Weights of a small model that answers yes/no questions on an image's attributes.
Model: 64-pixel images, encoder arch coatnet, encoder norm layernorm, encoder patch size [4, 4], fusion encoder moe soft, fusion encoder num experts 16.
Training: muon at rate 0.034, 7200 steps, batches of 64.
Data: trained on aerial photos of the United States (SatlasPretrain), 203450 training examples, 2.3 epochs.
Rows from block 9 of the image encoder of a small model that answers yes/no questions on an image's attributes, named by matrix and row number. Rows with one number belong to one neuron. Each number is 128 + 32 x the weight over its row's rms, rounded and kept within 0 to 255. All counts start at 0. After the name is the row's rms in percent of the matrix's.
After each neuron's rows are labels from the 100 images, of 14976, where the neuron reaches its highest value: "patch colour" is the nearest of a few named colours to the mean colour under the peak. Only what is clearly more common there than usual is listed. The data: aerial photos of the United States (SatlasPretrain).
# fc1: MLP up (encoder.blocks.9.mlp.fc1.weight, 576x192), inputs 64-127
# fc2: MLP down (encoder.blocks.9.mlp.fc2.weight, 192x576, transposed), outputs 64-127

fc1.436 177 [134 148 108 172 163  91 143 126 140 115 198  90 142 169 107 149 126 105 137 169 128 142 114 119 168 154 136 176 121 157 146  79 136 118 114  73  96 151 104 151 170 125 142 134  93 173 110  81 140 117 104 119 159  96 159 115 155 101 142 139 133 150 146  86]
fc2.436 206 [ 86 139 153 134 111 148  69 113 143 144 144 172 164 125  88  70 101 100 107 108  97 130 121  95 161  76  93 116  83 116  99 117 113 195 152 141 143 151 128 171 130 115 178 156  99  84 148 137 144 127 170 172  94 177 138 154  90 175 144 103 186 154 140  63]
patch colour: pink

fc1.94 119 [ 86 157  72 146 129 109 126 134 150  94 139 135 167 145 142  93 177 112 130 124 170 134 112 122 110 174 149 120  90 113 112  95 172 141 154 126 154 130 161 116 144 159  82 108 191 101 126 110 111 132 136 159 107 160 158 146 121  71 151 152 118 125  91 168]
fc2.94 118 [ 65 141 119 138 143 136 113 106 103 124 123 133  92  89 156  94 130  76  88 130 150  27 127 135  90 107 110 124 117 128 141 186 125  79 114 143 113 129  72 161  69 171 191 154 119 142 126 128 153 173 168 150 124 125 124 108  90 156 119 143  71 127 130 168]
patch colour: grey

fc1.423 043 [119 103 116 164  69 152 129 122  53 101 130 129 107 132 137  76 138  84  81 130 149 115 130 112  98 140 162 108 126 172 123 110 123 154  80  86 132  38 116  85  97 128 150 114 163 122 106 172 101 104 173 160 144 126  99  93 129 150  98 147 137 158 139 149]
fc2.423 032 [105 151 125 142 119 115 174  72 158  94  93 118  77 167 123 131 149 133 163 108 112 105  96 171 122 146 118 130 147 183 104 122 123 108 187 176 163 140 141 149 152 127 130 163 189 199 145 149 147 159  74 123  97 128 117 104 109 127 129 153  87 122  87  81]
patch colour: grey

fc1.46 182 [144 149 163  88  92 154  52 112 136  82  90 105  62 165 151 144 147 162 175 136 133 151 160 121 120  96  91 107 107  84 103  75 143 140 170 103 148 118 131  90 116 102 126 186 132 130 123 138 136  99 130 161 149 161  85 144 195 125 151 184 110 156 109  66]
fc2.46 186 [141  95  68 140 200 129 186 130 135  73 148  74 106 107 185 102 129 140 134 116 108  74 153 124 142  99 206  85 102 144 127  97 114 190  83 127 159  74 100 144 135 137 119  83 127 114  84 148 154 130  40 161 149 179  94 135 157 174 121 121 177 120 121 131]
patch colour: grey

fc1.73 248 [ 98 137 152 102 161 169 114  90 172 146 154  93 150 106 186 152 126  91 118 110 176 124 154 116 122 133 147 168 129 163 164 129 138 132 121 174  85 150  88 108 140 125 145 135 147 180 135 109 105  95 125 116 119 145 146 168 130 114 103 137 111 128 183 105]
fc2.73 250 [127 125 113 207 111  85 109 140 113 141 164 197 149 110 109 152  97 125 109  87 108 198 171 151 131 113 141 119 155  76 133 110 152 154 101 122  93  63 162  50 152  86 160 149 144 140 117 122  84 135 154 115  94  81 148  90 145  99 137 120 141 120 104  83]
patch colour: brown

fc1.457 095 [106  76 147 127 107 141 135 153 122  68 158  99  71 154 133 157 125  82 152 216 114 102 128 155 136 146 157 121  75 154 131  89 126 155 122  87 102  98  81 103 128 156 150 118 181 123 166 132  89  71  82 143 164 109 100 154 145 149 135 156 139 184 160 109]
fc2.457 078 [151 119 103 107  96 109 141  78 143  77  96  80 100 187 151  99 184 141 131 111 133  80 123 135 131 194  91 118 100 127  88 110  75 137 146 176 176 125 103 184 144 107 135 169 204 153 122 178 166 120  73 144 117 121 109 130 157 137 152 133 121 145 163 107]
patch colour: grey

fc1.95 059 [143 111 165 106  88 147 189 104 110  71 165  95 154 163  91 155  78  67 154 155  86 109 165 113 116 132 134 137  94 157 135  46 115 165 170 124 132  81 102  73 149 146 158 107 131 138 184 112 140 123 132 168 138 145 109 130 142 155 140 138 171 132 173  81]
fc2.95 052 [153  97 100 142  89 137 120 122 163  82  98 115  76 177  88 169 188 153 183 100  99 119 114 144 157 147 116 114 127 158 111 104  86 163 109 117 101 146  67 190 152  81 158 138 180 114 133 139 143  95  72 141 126 140 109 137 163 159 107 174 139 114 173  78]
patch colour: grey

fc1.347 204 [ 97 105  83 129  94 105 177 175 122 129 107  94 132  96 144  90 120 160  94 118  69 125 166 179 111 144 109 211 192 205 118 103 149 124 111 110 103 161 133 149 164 114 157 163 123 151 122 122 100  99 103 131 152 122 164 128  81 140 133 177  73  96 191 140]
fc2.347 221 [117 226 149 132 125 186 134  96 109 145 128 120 167 128 143  86 118 158 160 104 169  97 142 127 113 132 101 147 135 145 120 170  73 162 158 104  89 113 153 161  89 160 103 115 114 114 102 125 111 118 170 123 180 146  63 153 122 179  98  88 120 160  94 148]
patch colour: brown

fc1.194 200 [ 62  68 111 157  89 149 122 152 105 110 147  75 101 146 135 155 113 190 176 162 142 104 104 127 133 114 163 120 125 149 106 107 142 194 114  80 131 137 122  85 132  74 137 120 222 141  52 145 116 129 141  65 119  96 156  82 149 111 128 118 177 101 123  93]
fc2.194 229 [109 134  78 122  88  80 195  94 184 131 121 117 132 189 108 147 200  98 141 137  97 152 140 146  98 104 131  95 168 150 167  49 100 113  87 111 176 135 170 164  96 143 121 150  62 126 111 104 146  80 158 157 211 172 104 107 156 140 128 102  77 131  86  99]
patch colour: grey

fc1.444 021 [137 120  78 146 150  99 166 151 122 122 134 125  47 117  54 105 209  73 163 132 146 176 131  63 144 134 109 137  71 136 148 160  98 129 101 128 119 132 137 108 141 114  93 133 115 153 176 176 118  79 118 126 163 150 174  94 174  90 156 131 151 133 198  79]
fc2.444 020 [128  90 146 165 130 183  81 123 127 136 162 114 161 129 199 205 161 221 112 128 137 101 134 146  83 166 132 163 143  90 121 104 124  93  76 103 153 113  89 166 147 114 174 130  93  88 108  94 160 187 123 124 121  97  71 132 131 170 167 183 128 152 101  92]
patch colour: grey

fc1.540 022 [162 141 101 129 176 139 166 141 140 127 124 152 120 173 110 101 188  73 159 159 121 136  49 106  87  89 150 128  87 170  81 178 121 172 170  69 129 127 141 117 159 140 142 117 149 165 130 176 139 120 196 123 142 145 137  97 128 133 150 128 137 162 155 132]
fc2.540 021 [124  81 126 140 125 120  73 121  80 134 122 143 140 134 144 201 101 186 125 149 122 133 166 128 157 162 163 128 138 117 165 105 132  88  59 150 137 102  72 130 109  88 125 122 102  83 177  48 142 161  71  72  91 116 122 118 105 115 120 105  72 144 102 110]
patch colour: pink

fc1.527 137 [ 89 162  83  58 151  90  82 127 125 105 117 140 100 151 109  84 138 104  76 104 169  56 129 113 157 133 162 143 123 156  56 106  98 103 119  69 118 151  95 124 141 159 140 126 143 144  96  54 153 128 149 156  93 177 123 162 146  93 166 137 118  84 126 134]
fc2.527 138 [134  79 114 141 158 134 154  65 126 107  85 146 122 135 145 141 181 122 150 117 117 127 162  97 124  89  97 172 103 138 168 111 148 136 202 126  81 144 128 119 103 134  98 152 117  97 135 177 127 160 179  91 130  99 136 124 157 105  71 103  73 151 148  95]
patch colour: pink

fc1.538 112 [142  88  87 112 131 200 166 157 102 107 121  97 144 110 121 123 203 141  96 138 125 152 134 114  91 117  86 110 121 149  77  94 181 193 176 134 147  58 139  81 144 123 151 118 114  99 131 123 129 168 162 135 124 168 121 140 160 140  76 132 151 115 178  69]
fc2.538 096 [123 112 106 100 126  33 135 117 137 123  70 112  92 194 169 169 161 117 152 105  80 129  96 176 164  85 155  87 110 160 160 100  97  92 106 118 134 197 118 146 110 108 124 138 142 120 108 121 182 102  97 155 143 143 107 147 126 153 167 151 139 110 136 155]
patch colour: grey

fc1.420 014 [155 151 129 118 102 152 109 108 115  83 131 167 166 202 132 139  72  82 144  89 156 117 188 105 110 136 119 132 129 100 163 188  96 140 133  98 156 124 122 136 111 116 149 141 147 124 147 158  88 123 120 160 144 151  64 131 131 145 110  81 127 115  91 155]
fc2.420 013 [ 27 127 139 124  94 119 186 104  99 120 178  96  36  96 124  78 151 116 131 129 141 134 122 122  98  91 173 119 186 156 165 163 123 160 109 141  71 128 121  76 137 132 130 104 105 157 102 164 114 180 120  87 107  97 176  83 130 118 134 157 137 128 161 139]
patch colour: brown

fc1.103 010 [141 143 118  99  55 139 117 121 108  82 109 154 143 151 158  90  59 106 125  84 138 120 196 138 102 170 132 109 162 105 180 127 161  77 156 141 129 102 160 110  89 108 130 143 126  54 135 154  98 141 149 193 136 128  92 155 157 154 110  83  83 127 113 138]
fc2.103 009 [ 30 133 142 117 116 112 194 135 117 136 173  82 149  75  66  60 142  74 127 152 144 167 134 121 128  50 161 129 160 127 113 168 107 137 113 104  95 123 114  98 139 169 121 105 140 219 125 175 111 127 149  79 126 145 168  70 118 113 151 152 159 117 160 163]
patch colour: brown

fc1.520 023 [117 156  86 162 151 144 172 122  97 134 189 107  97 146 109 133 134  88  98 162 150 140  97 164 120 145 164 100  80 135 129  76  58 130  99 122 131 138  90 144 142 156 138 119 103 158 158 121 103  93 101 111 134 143 180  74 133 146 105 169 133 129 149 130]
fc2.520 021 [151 113 129 175 133 117  71 103 121 145  63 143 112 141 188 189 200 215 175  89 112 117 140  95 111 122  92 145 137 119 148 164 158 159 145 148 159 126  89 132 133  80 149 160 112 110 104 107 216 162 162 154 130 103  74 156 108 146 152 114 109 136  85  88]
patch colour: grey

fc1.170 041 [168 154 132 109 155  78 138 187 102  83  98 142  44  96 147 160 181  74 137 151 100 181 131  93 143 142 136 128  76 168 162 100 137 126 124 142 140  85 144  99 150 101  90 157 143 105 160 174 147  82 155 140 183 159 141  43 140 100 151 134 131 155 157 179]
fc2.170 036 [128  99 145 147  92 185 106  70 154 166 150 146 189 124 129 171 139 175 112 171 130 109 147 152  90 118 106 155 141 115 122 114 139  68  88  67 161 150  74 163  98 121 145 142 113 153 152  96 133 177  82 112  58 120  99 134 153 152 145 157  93 125 119  66]
patch colour: pink

fc1.361 045 [104 203 103 144  66 137 129  98  95 139 121 128 104 100 143 108 170 174 142  49 117  97 120 123 155 148  92 139 120  75  99 148 127 148 117 146 130  89 126  99 102 104 154 141 138  76 123 139  98 160 136 175 143  91 148 138 129 153 111 136 119 113 171  97]
fc2.361 037 [101 105 146 178 168 105 183 124 125  90 130 142  95 156 117  74  85  82 137 167 143 148 134 155  72 146 174 107 156 119  95 144 106 130 106 116 101 134 169 154 130 189  80 102 169 199 131 178 111 132  93 132  85 108 112 138 171 124 172 112 127 110  64 131]
patch colour: brown