config = dict(
    encoder_norm='layernorm',
    encoder_inner_norm=False,
    encoder_conv_stem=False,
    fusion_encoder_slots_per_expert=2,
    muon_scale='original',
    final_lr_fraction=0.05,
    warmup_steps=1440,
)
Rows from block 9 of the image encoder of a small model that answers yes/no questions on an image's attributes, named by matrix and row number. Rows with one number belong to one neuron. Each number is 128 + 24 x the weight over its row's rms, rounded and kept within 0 to 255. All counts start at 0. Numbers have three digits each. After the name is the row's rms in percent of the matrix's.
After each neuron's rows are labels from the 100 images, of 14976, where the neuron reaches its highest value: "peak on" is the class under the peak; "top examples" is what is common among them. Only what is clearly more common there than usual is listed. The data: aerial photos of the United States (SatlasPretrain). In brackets: how many of the 100.
# fc1: MLP up (encoder.blocks.9.mlp.fc1.weight, 576x192), inputs 64-127
# fc2: MLP down (encoder.blocks.9.mlp.fc2.weight, 192x576, transposed), outputs 64-127

fc1.528 141:129087135131177134186120126128108131118112127175135101121122143154174134105082153138119139116112131110138156083160095133136150145108122147121102119110122166180124125129154125140109148099172136
fc2.528 152:123097128109122097111112180121164168181144080145124118126106100136081107142132076169110122133127115148120119116144151163148086111125132112147127136158158110094099126109124114115146136124104134
peak on: building (30)
top examples: building (95)

fc1.559 141:141124131064127156122075105097110084159129139119144073145121144114093108137131114156133111081088145143125130158070120131099101141159119123156118160142113152147123108149140126169155132081164091
fc2.559 128:128109115140141112079155173125178164135158092146105113160106136152139126146086113084106141154102158122130103126193115129183114144130132128112142151133120131099138197111133139130115168154127084
peak on: building (27)
top examples: building (98); parking lot (26)

fc1.389 018:165136117126152122119147128142132150112127101138200109148172113147080097116100113133089157090152121135147099129126140129148115159139153152130151130122127108122149148127126116136157125123142109
fc2.389 015:131091117137128131105104099119129132130141165171105147134127121115138133115175138137144117152120133104089122142125094131129121112121101088149092137168083114134124109130140137139094106166118135
peak on: building (25)
top examples: building (87)

fc1.63 251:099134135124118132161093113106135143185179091138087108142126133153134132138148128138136173124091125112117089119150138129155112144119122102128131155115159103130125123126110085148153115148101118
fc2.63 298:144121126126140115154128113126123148112129129151171094140126169171111139129118151110160114101144116173151173117115117111146145102131066120130141127165134126136138157145125075130140169139140039
peak on: building (45)
top examples: building (91); parking lot (31)

fc1.285 040:136121143132139145165106114101114141182181105131129100134133137149155097143088108153150158069114114110094110136137147133120112100157167134108141106125166151134153150109109103144133114123138162
fc2.285 036:106144133102119112108141112149137148052064126152123148120103123148083117128136147120159156139134189132147130107084117136109106154145065152125098143157095103123149128148113171083127109104128106
peak on: building (42)
top examples: building (98)

fc1.405 067:144146091132149125156089102140129107139163101095115101094120155099120095121114168115124125086083134109101116136139116130128150150105119134098119135094177142124155110090115092118102126152107176
fc2.405 068:139123157115150126117090128094085151165087113164133127150136153180151129092142124142151111145134149098174170108088106101109131134136128059160119125146096080109155088119127151126160115102117099
peak on: building (29)
top examples: building (93); parking lot (31)

fc1.97 100:138146112101153137127103123107144103115123143145116112130109084123113135152108163075087105135095147119110144134175093130140145135138132129158105097134124132154136097200106085139138088116131098
fc2.97 098:141146123113134101159129142123077129132137122105152145135108147159170186093151125131100132111169123159142140117098119137107168099096136158137134141103113134136108155125165136118112180084079104
peak on: crop field (28)
top examples: crop field (32)

fc1.193 053:123088124129158113120116140125127111111142178174077107132124119138134119133121158111093125091111127135120114145131078154152128137143170155101134112151140090131153125102094107144149087117098145
fc2.193 046:155180127122125122124086132123122153136115124115185144130122150109112147111136094131123105189129122113157177115120132112115116110155107132168113178100089153112127136119126138100097130091113093
peak on: building (28)
top examples: building (70)

fc1.514 018:130131136141118146143134091095108133144184109094078078102085125119142132128147148118126128130138083118093109163090116136107122102098163150161157117103168136127141134099126132137121130127141179
fc2.514 014:091146126111092105135100139123146151083056130144167160133137154152149142110125161129160130121126185142146173084119142123104120144152107139121111119135115122119102138149131152107132102115114082
peak on: building (25)
top examples: building (100)

fc1.284 031:155136130148145143118149138160148111101104143186085110111150104133099099156110140105103152122105106150109087129139093152167130169154174163096113106142127083135133122111100109127136099127117111
fc2.284 028:134156119119116108128060123112100122128168133115172131145093141108118161111147108135105090158149147132183173124137121120127143094135089122151106176119097170124128121142126122117094134058114103
peak on: crop field (40)
top examples: crop field (43)

fc1.340 073:142096137115101176159098114106122110119157109134160128115112161108162138119083132114118131102154150138139124137154090113173132111117131123132113161107162116155140168132140113152123135097083095
fc2.340 067:114128154092175118131077138126132147110084124141107125121118116109133116092148111138178117160091138087108173081148151121117140116159102155127145143185093133075147084127122106123141106142098171
peak on: building (26)
top examples: building (95)

fc1.164 093:124143083126147153124110124152145074139130103143109124106116129134143140134126152126091121114133117075119081171161108093148152172113117154140076156136122128113136114116130112131122164089106140
fc2.164 082:127108173119156142142120161104097150186112148117140133153125120132131165085098138136127102146097135134151161074120120117111122126110158114111173131089120121095111081124098095121111140144130099
peak on: building (31)
top examples: building (97)

fc1.110 033:143169131142141141113168138163124115102071111151129098079188086127089114156111111114100183095100138107105102132139125145154120144166163138124108111128116109135116138111100109112114122128163120
fc2.110 027:123101123088117133119087123128084128167152130143144121167089148128118159099154157166118097158138152112191143112125115120107151101127092136120107160149136156109150099143135121158094116073132117
peak on: building (33)
top examples: building (72)

fc1.549 053:135096116098149130111131134082103124158136144147155128100173120114090097139113148132116168078099108120163102132133136125127133132160170131081135150124177145133163132093119128161106143145105162
fc2.549 050:126136153116166125134073118122114158111118128122099098149122129157147136116145121110147083171130143094113189088115132117100128104142129099164112146136074074103123115124100119092130085090150124
peak on: building (49)
top examples: building (92)

fc1.381 009:118130089106149103139149151161150116126083121134160126130129094132117118149101106139098156120128109137116109126156121145160116146136123166085111141136090110099106140163100129115164106130142136
fc2.381 008:192136144136141124106109131129096142121157139173136147135137119135096142105176122144111126114094147126153147143107144134103133100149137109160095136081143171163147102129162136129115141139111095
peak on: building (43)
top examples: building (86)

fc1.479 018:104125105096156101131156161156135105135082138143103145132150123130151130177091106147117169114148155122102112097147163136134117140107123121064106160143151103098148123184110079120114108132146103
fc2.479 016:178138159105118136127115107118132143125156104158150120125098092162114131101160108139137136115078114136186133157109165139115143091151152132175098097107091137158123147119148163100172149130107130
peak on: building (25)
top examples: building (67)

fc1.9 143:138130092117111179103113087141124120161115145117093141116153113118145127146131111116111173095130127090142110105066135088180128163149091123135127138157148110110155083125076121130128138142157105
fc2.9 145:120118129076141106139167116110111114119191113162105123095146128142082141138129142111129112161140134169108138135160122098107150119120162125108151160105104107107140133124100106115099151129108090
peak on: building (30)
top examples: building (95); parking lot (32)

fc1.272 106:115145128148156123209090136143099155152160081117140130168150102151150144124123073167177156090142137154135103121128068101119103136149119156133094153108090130106128133143107120144081155125153059
fc2.272 094:135122097119127096089163133104140109077109127127126096133111138156084127169125148147141176155101140144128103112131122145160099151156033122122144105147143106147137168116113137121172125090141102
peak on: building (37)
top examples: building (99)

fc1.205 043:123116124137137080159151136151108114136123139129159098113155117140093113114075133142130163070139121125114083128126161116126119128120154118140135160121155139125130163126126132148134140122128128
fc2.205 038:133123148113155179101112101112106134177115083155105150162103107148141144121183116123134110160106157071136149100101125152111102114132120105138097116136119094127172095146120113132137085146146124
peak on: building (36)
top examples: building (86)

fc1.382 155:157109104134192139161068163129149144176152101143096123099097118134153084153132145113112148142082121109133148143131131118139110131109104112149096096119132106126112097093135105135125135105099137
fc2.382 151:168149121157105132151140123085135126147083056173141110146150118140113134138138114163155107088121123121134128106131120163122135151118081091144115165132117153098164128153132146128138162129152072
peak on: building (38)
top examples: building (94); parking lot (28)

fc1.133 130:130110107085149137134098062157079128163168085126132096126120101138138103150131144144146151124134166103137106143120153110154160130126121106112120137122104115102129106133097103138138129077137145
fc2.133 134:150148147106117127138153160093120149151106132130151121125118116140103118118153154113132093109094131159140163072100131120147131094133111112130151132117147116092166125124110098130148149105107078
peak on: building (66)
top examples: building (94); parking lot (25)

fc1.512 020:148130118134151130121139134150124160118142121159157097127174128150071102122090139106103162073136146117115100136129129142143126155144166137138143122122127104122162140117128126141148114137151116
fc2.512 016:142100128120122120103100098115116107150109138146113139166114113107143135109171130156133120174127128111139124122116105138118095107136088099151082158157123127128139113134130118117092115129093134
peak on: building (32)
top examples: building (85)

fc1.26 097:152144135147111151109141189157128138106114127171099113125102129126132093153145160113094131147114114171134123112141082087163110161109132167104117090091144111162108087124129095117119098110126094
fc2.26 085:140145117101116093131098123101128107097171151104175135123078127113112168101140105110099127145137110121177141109128118143134174098121104110124119167142131170129126130142123096110125137118104091
peak on: crop field (25)
top examples: crop field (30)

fc1.493 137:093131084072125127182120172097135109139113114135118122160134118109119140156095140139133138154134122098124146139187138122157093110116115158133113127124139164096170115135154139156110096141124117
fc2.493 144:146133145154143113110139125112114128148143106138118052082148134154140124119122103159127123109087168134138147170118158154096159151154123124149125107094145121159140114162154120132151132086137137
peak on: building (56)
top examples: building (94); parking lot (25)

fc1.441 044:129170124132157133128112104141162165132155155159103112128080130144171144104112164160130109138156153116157133131122126150095122123151126147131103133104105161164161089129124116121109109145126148
fc2.441 042:088112157121091164164147117136149109112071093121117092144140125112154098114108107119166178143133124159100094096124142121124114132124132141141157105179144119098108158143124126104158115131121114
peak on: building (25)
top examples: building (99)

fc1.114 057:136087137137156107132133173122118094142134139127149145146131118153135160131150148103119144165104152133113126103086138115130155119167153156142138164098136101105165143128116118144122159153140153
fc2.114 052:136151106097138127139107102151112131104117112142124132120168144116129121139126072161101133128142089095123131140153109120122096113125123097118142093144138134107113088101154103131148091123106107
peak on: building (31)
top examples: building (80)

fc1.40 110:099086099154142119090126136098113155163119122139165117102113127147149123133134138133092144129124127127138146125164157137175139081133175128124129128141107111145103148125118102161131102124120127
fc2.40 127:126168076081152132120110112111163114111145163087113111098131117072149126087180114121146143124183129076116125167169121150101180148132113140119095170141145129130141094132111158131119122130138141
peak on: building (25)
top examples: building (94)

fc1.53 063:100122119097161135106085133099136117141130134119168102103127163124124111107120141117143104120183139109158111100160143153181084159112182098113139126138130088161128147148143115150125088136103067
fc2.53 066:101109125104128140121114148125171173123170159117121104114117138099137115114124088157167155175123145134139144121169109120123184107125124127167087134142136142117102135136094113108136137092149182
peak on: building (29)
top examples: building (98)

fc1.391 027:146135125133152123115158127141125140118124098124188100121179124135075107117085118130091176065152128125156088136133143130147100155136158155127148137126150116118136146117127119137153122127146113
fc2.391 024:130091114111128143102099092124123140136135144180095151142110111146145140130169146141137116170113151092088140125108105125123130111138108084146087139153090117130146117146125139141092109166123132
peak on: building (29)
top examples: building (82)

fc1.28 197:117128146162154127129075152134122108124150064150150114139121128102098113118121107121127121142110128127132163128134165138141082155165113119135138100110129145112116120133146121168115112123147049
fc2.28 242:163088118077139139122110115152193156145128129115136113168107163097106088176097164136129160114106167160126110166117134131163160089135128110130129171161149154151138162138109090127149174152135090
peak on: building (38)
top examples: building (93)

fc1.359 050:112089131122149120111113126127133097118147173173095100128139135139135128130129165116093131081104112141113116147123085148153133140141159161106131123137138087129150131097098124134157083110094146
fc2.359 044:171169116112146104118081129120113167114118132128171154131109148104110137107138084120127107197132133109159178111123114117112099104163115114153118189116099150112132125124121127106084128112110088
peak on: building (27)
top examples: building (73)

fc1.263 072:163139131153128147147138162175141104111132114169076136106103109123121114145151140093097130169116108138147112113179095098174112166139148159096103105112149110133093090117106092089114122123127097
fc2.263 063:145160110102108100126080128092098112116171128101184151120076148124128151110129116128089113135150125150172155108112129138117162113124105105128124162127111146121132135134131112127124120088099074
peak on: crop field (39)
top examples: crop field (44)

fc1.471 063:122128124113145127117136102117112135129097132161130129087167115094069134133098124110095170103088117118156109123131144133128104150118117118119131145139144119135125100098101132116163119155142152
fc2.471 059:155125131096163105123106113135067146159129133142112130138129115163137140132148129137126122140122122119133141095096128111108128089173143117106107161133115078091144135130120120128069099135099115
peak on: building (37)
top examples: building (82)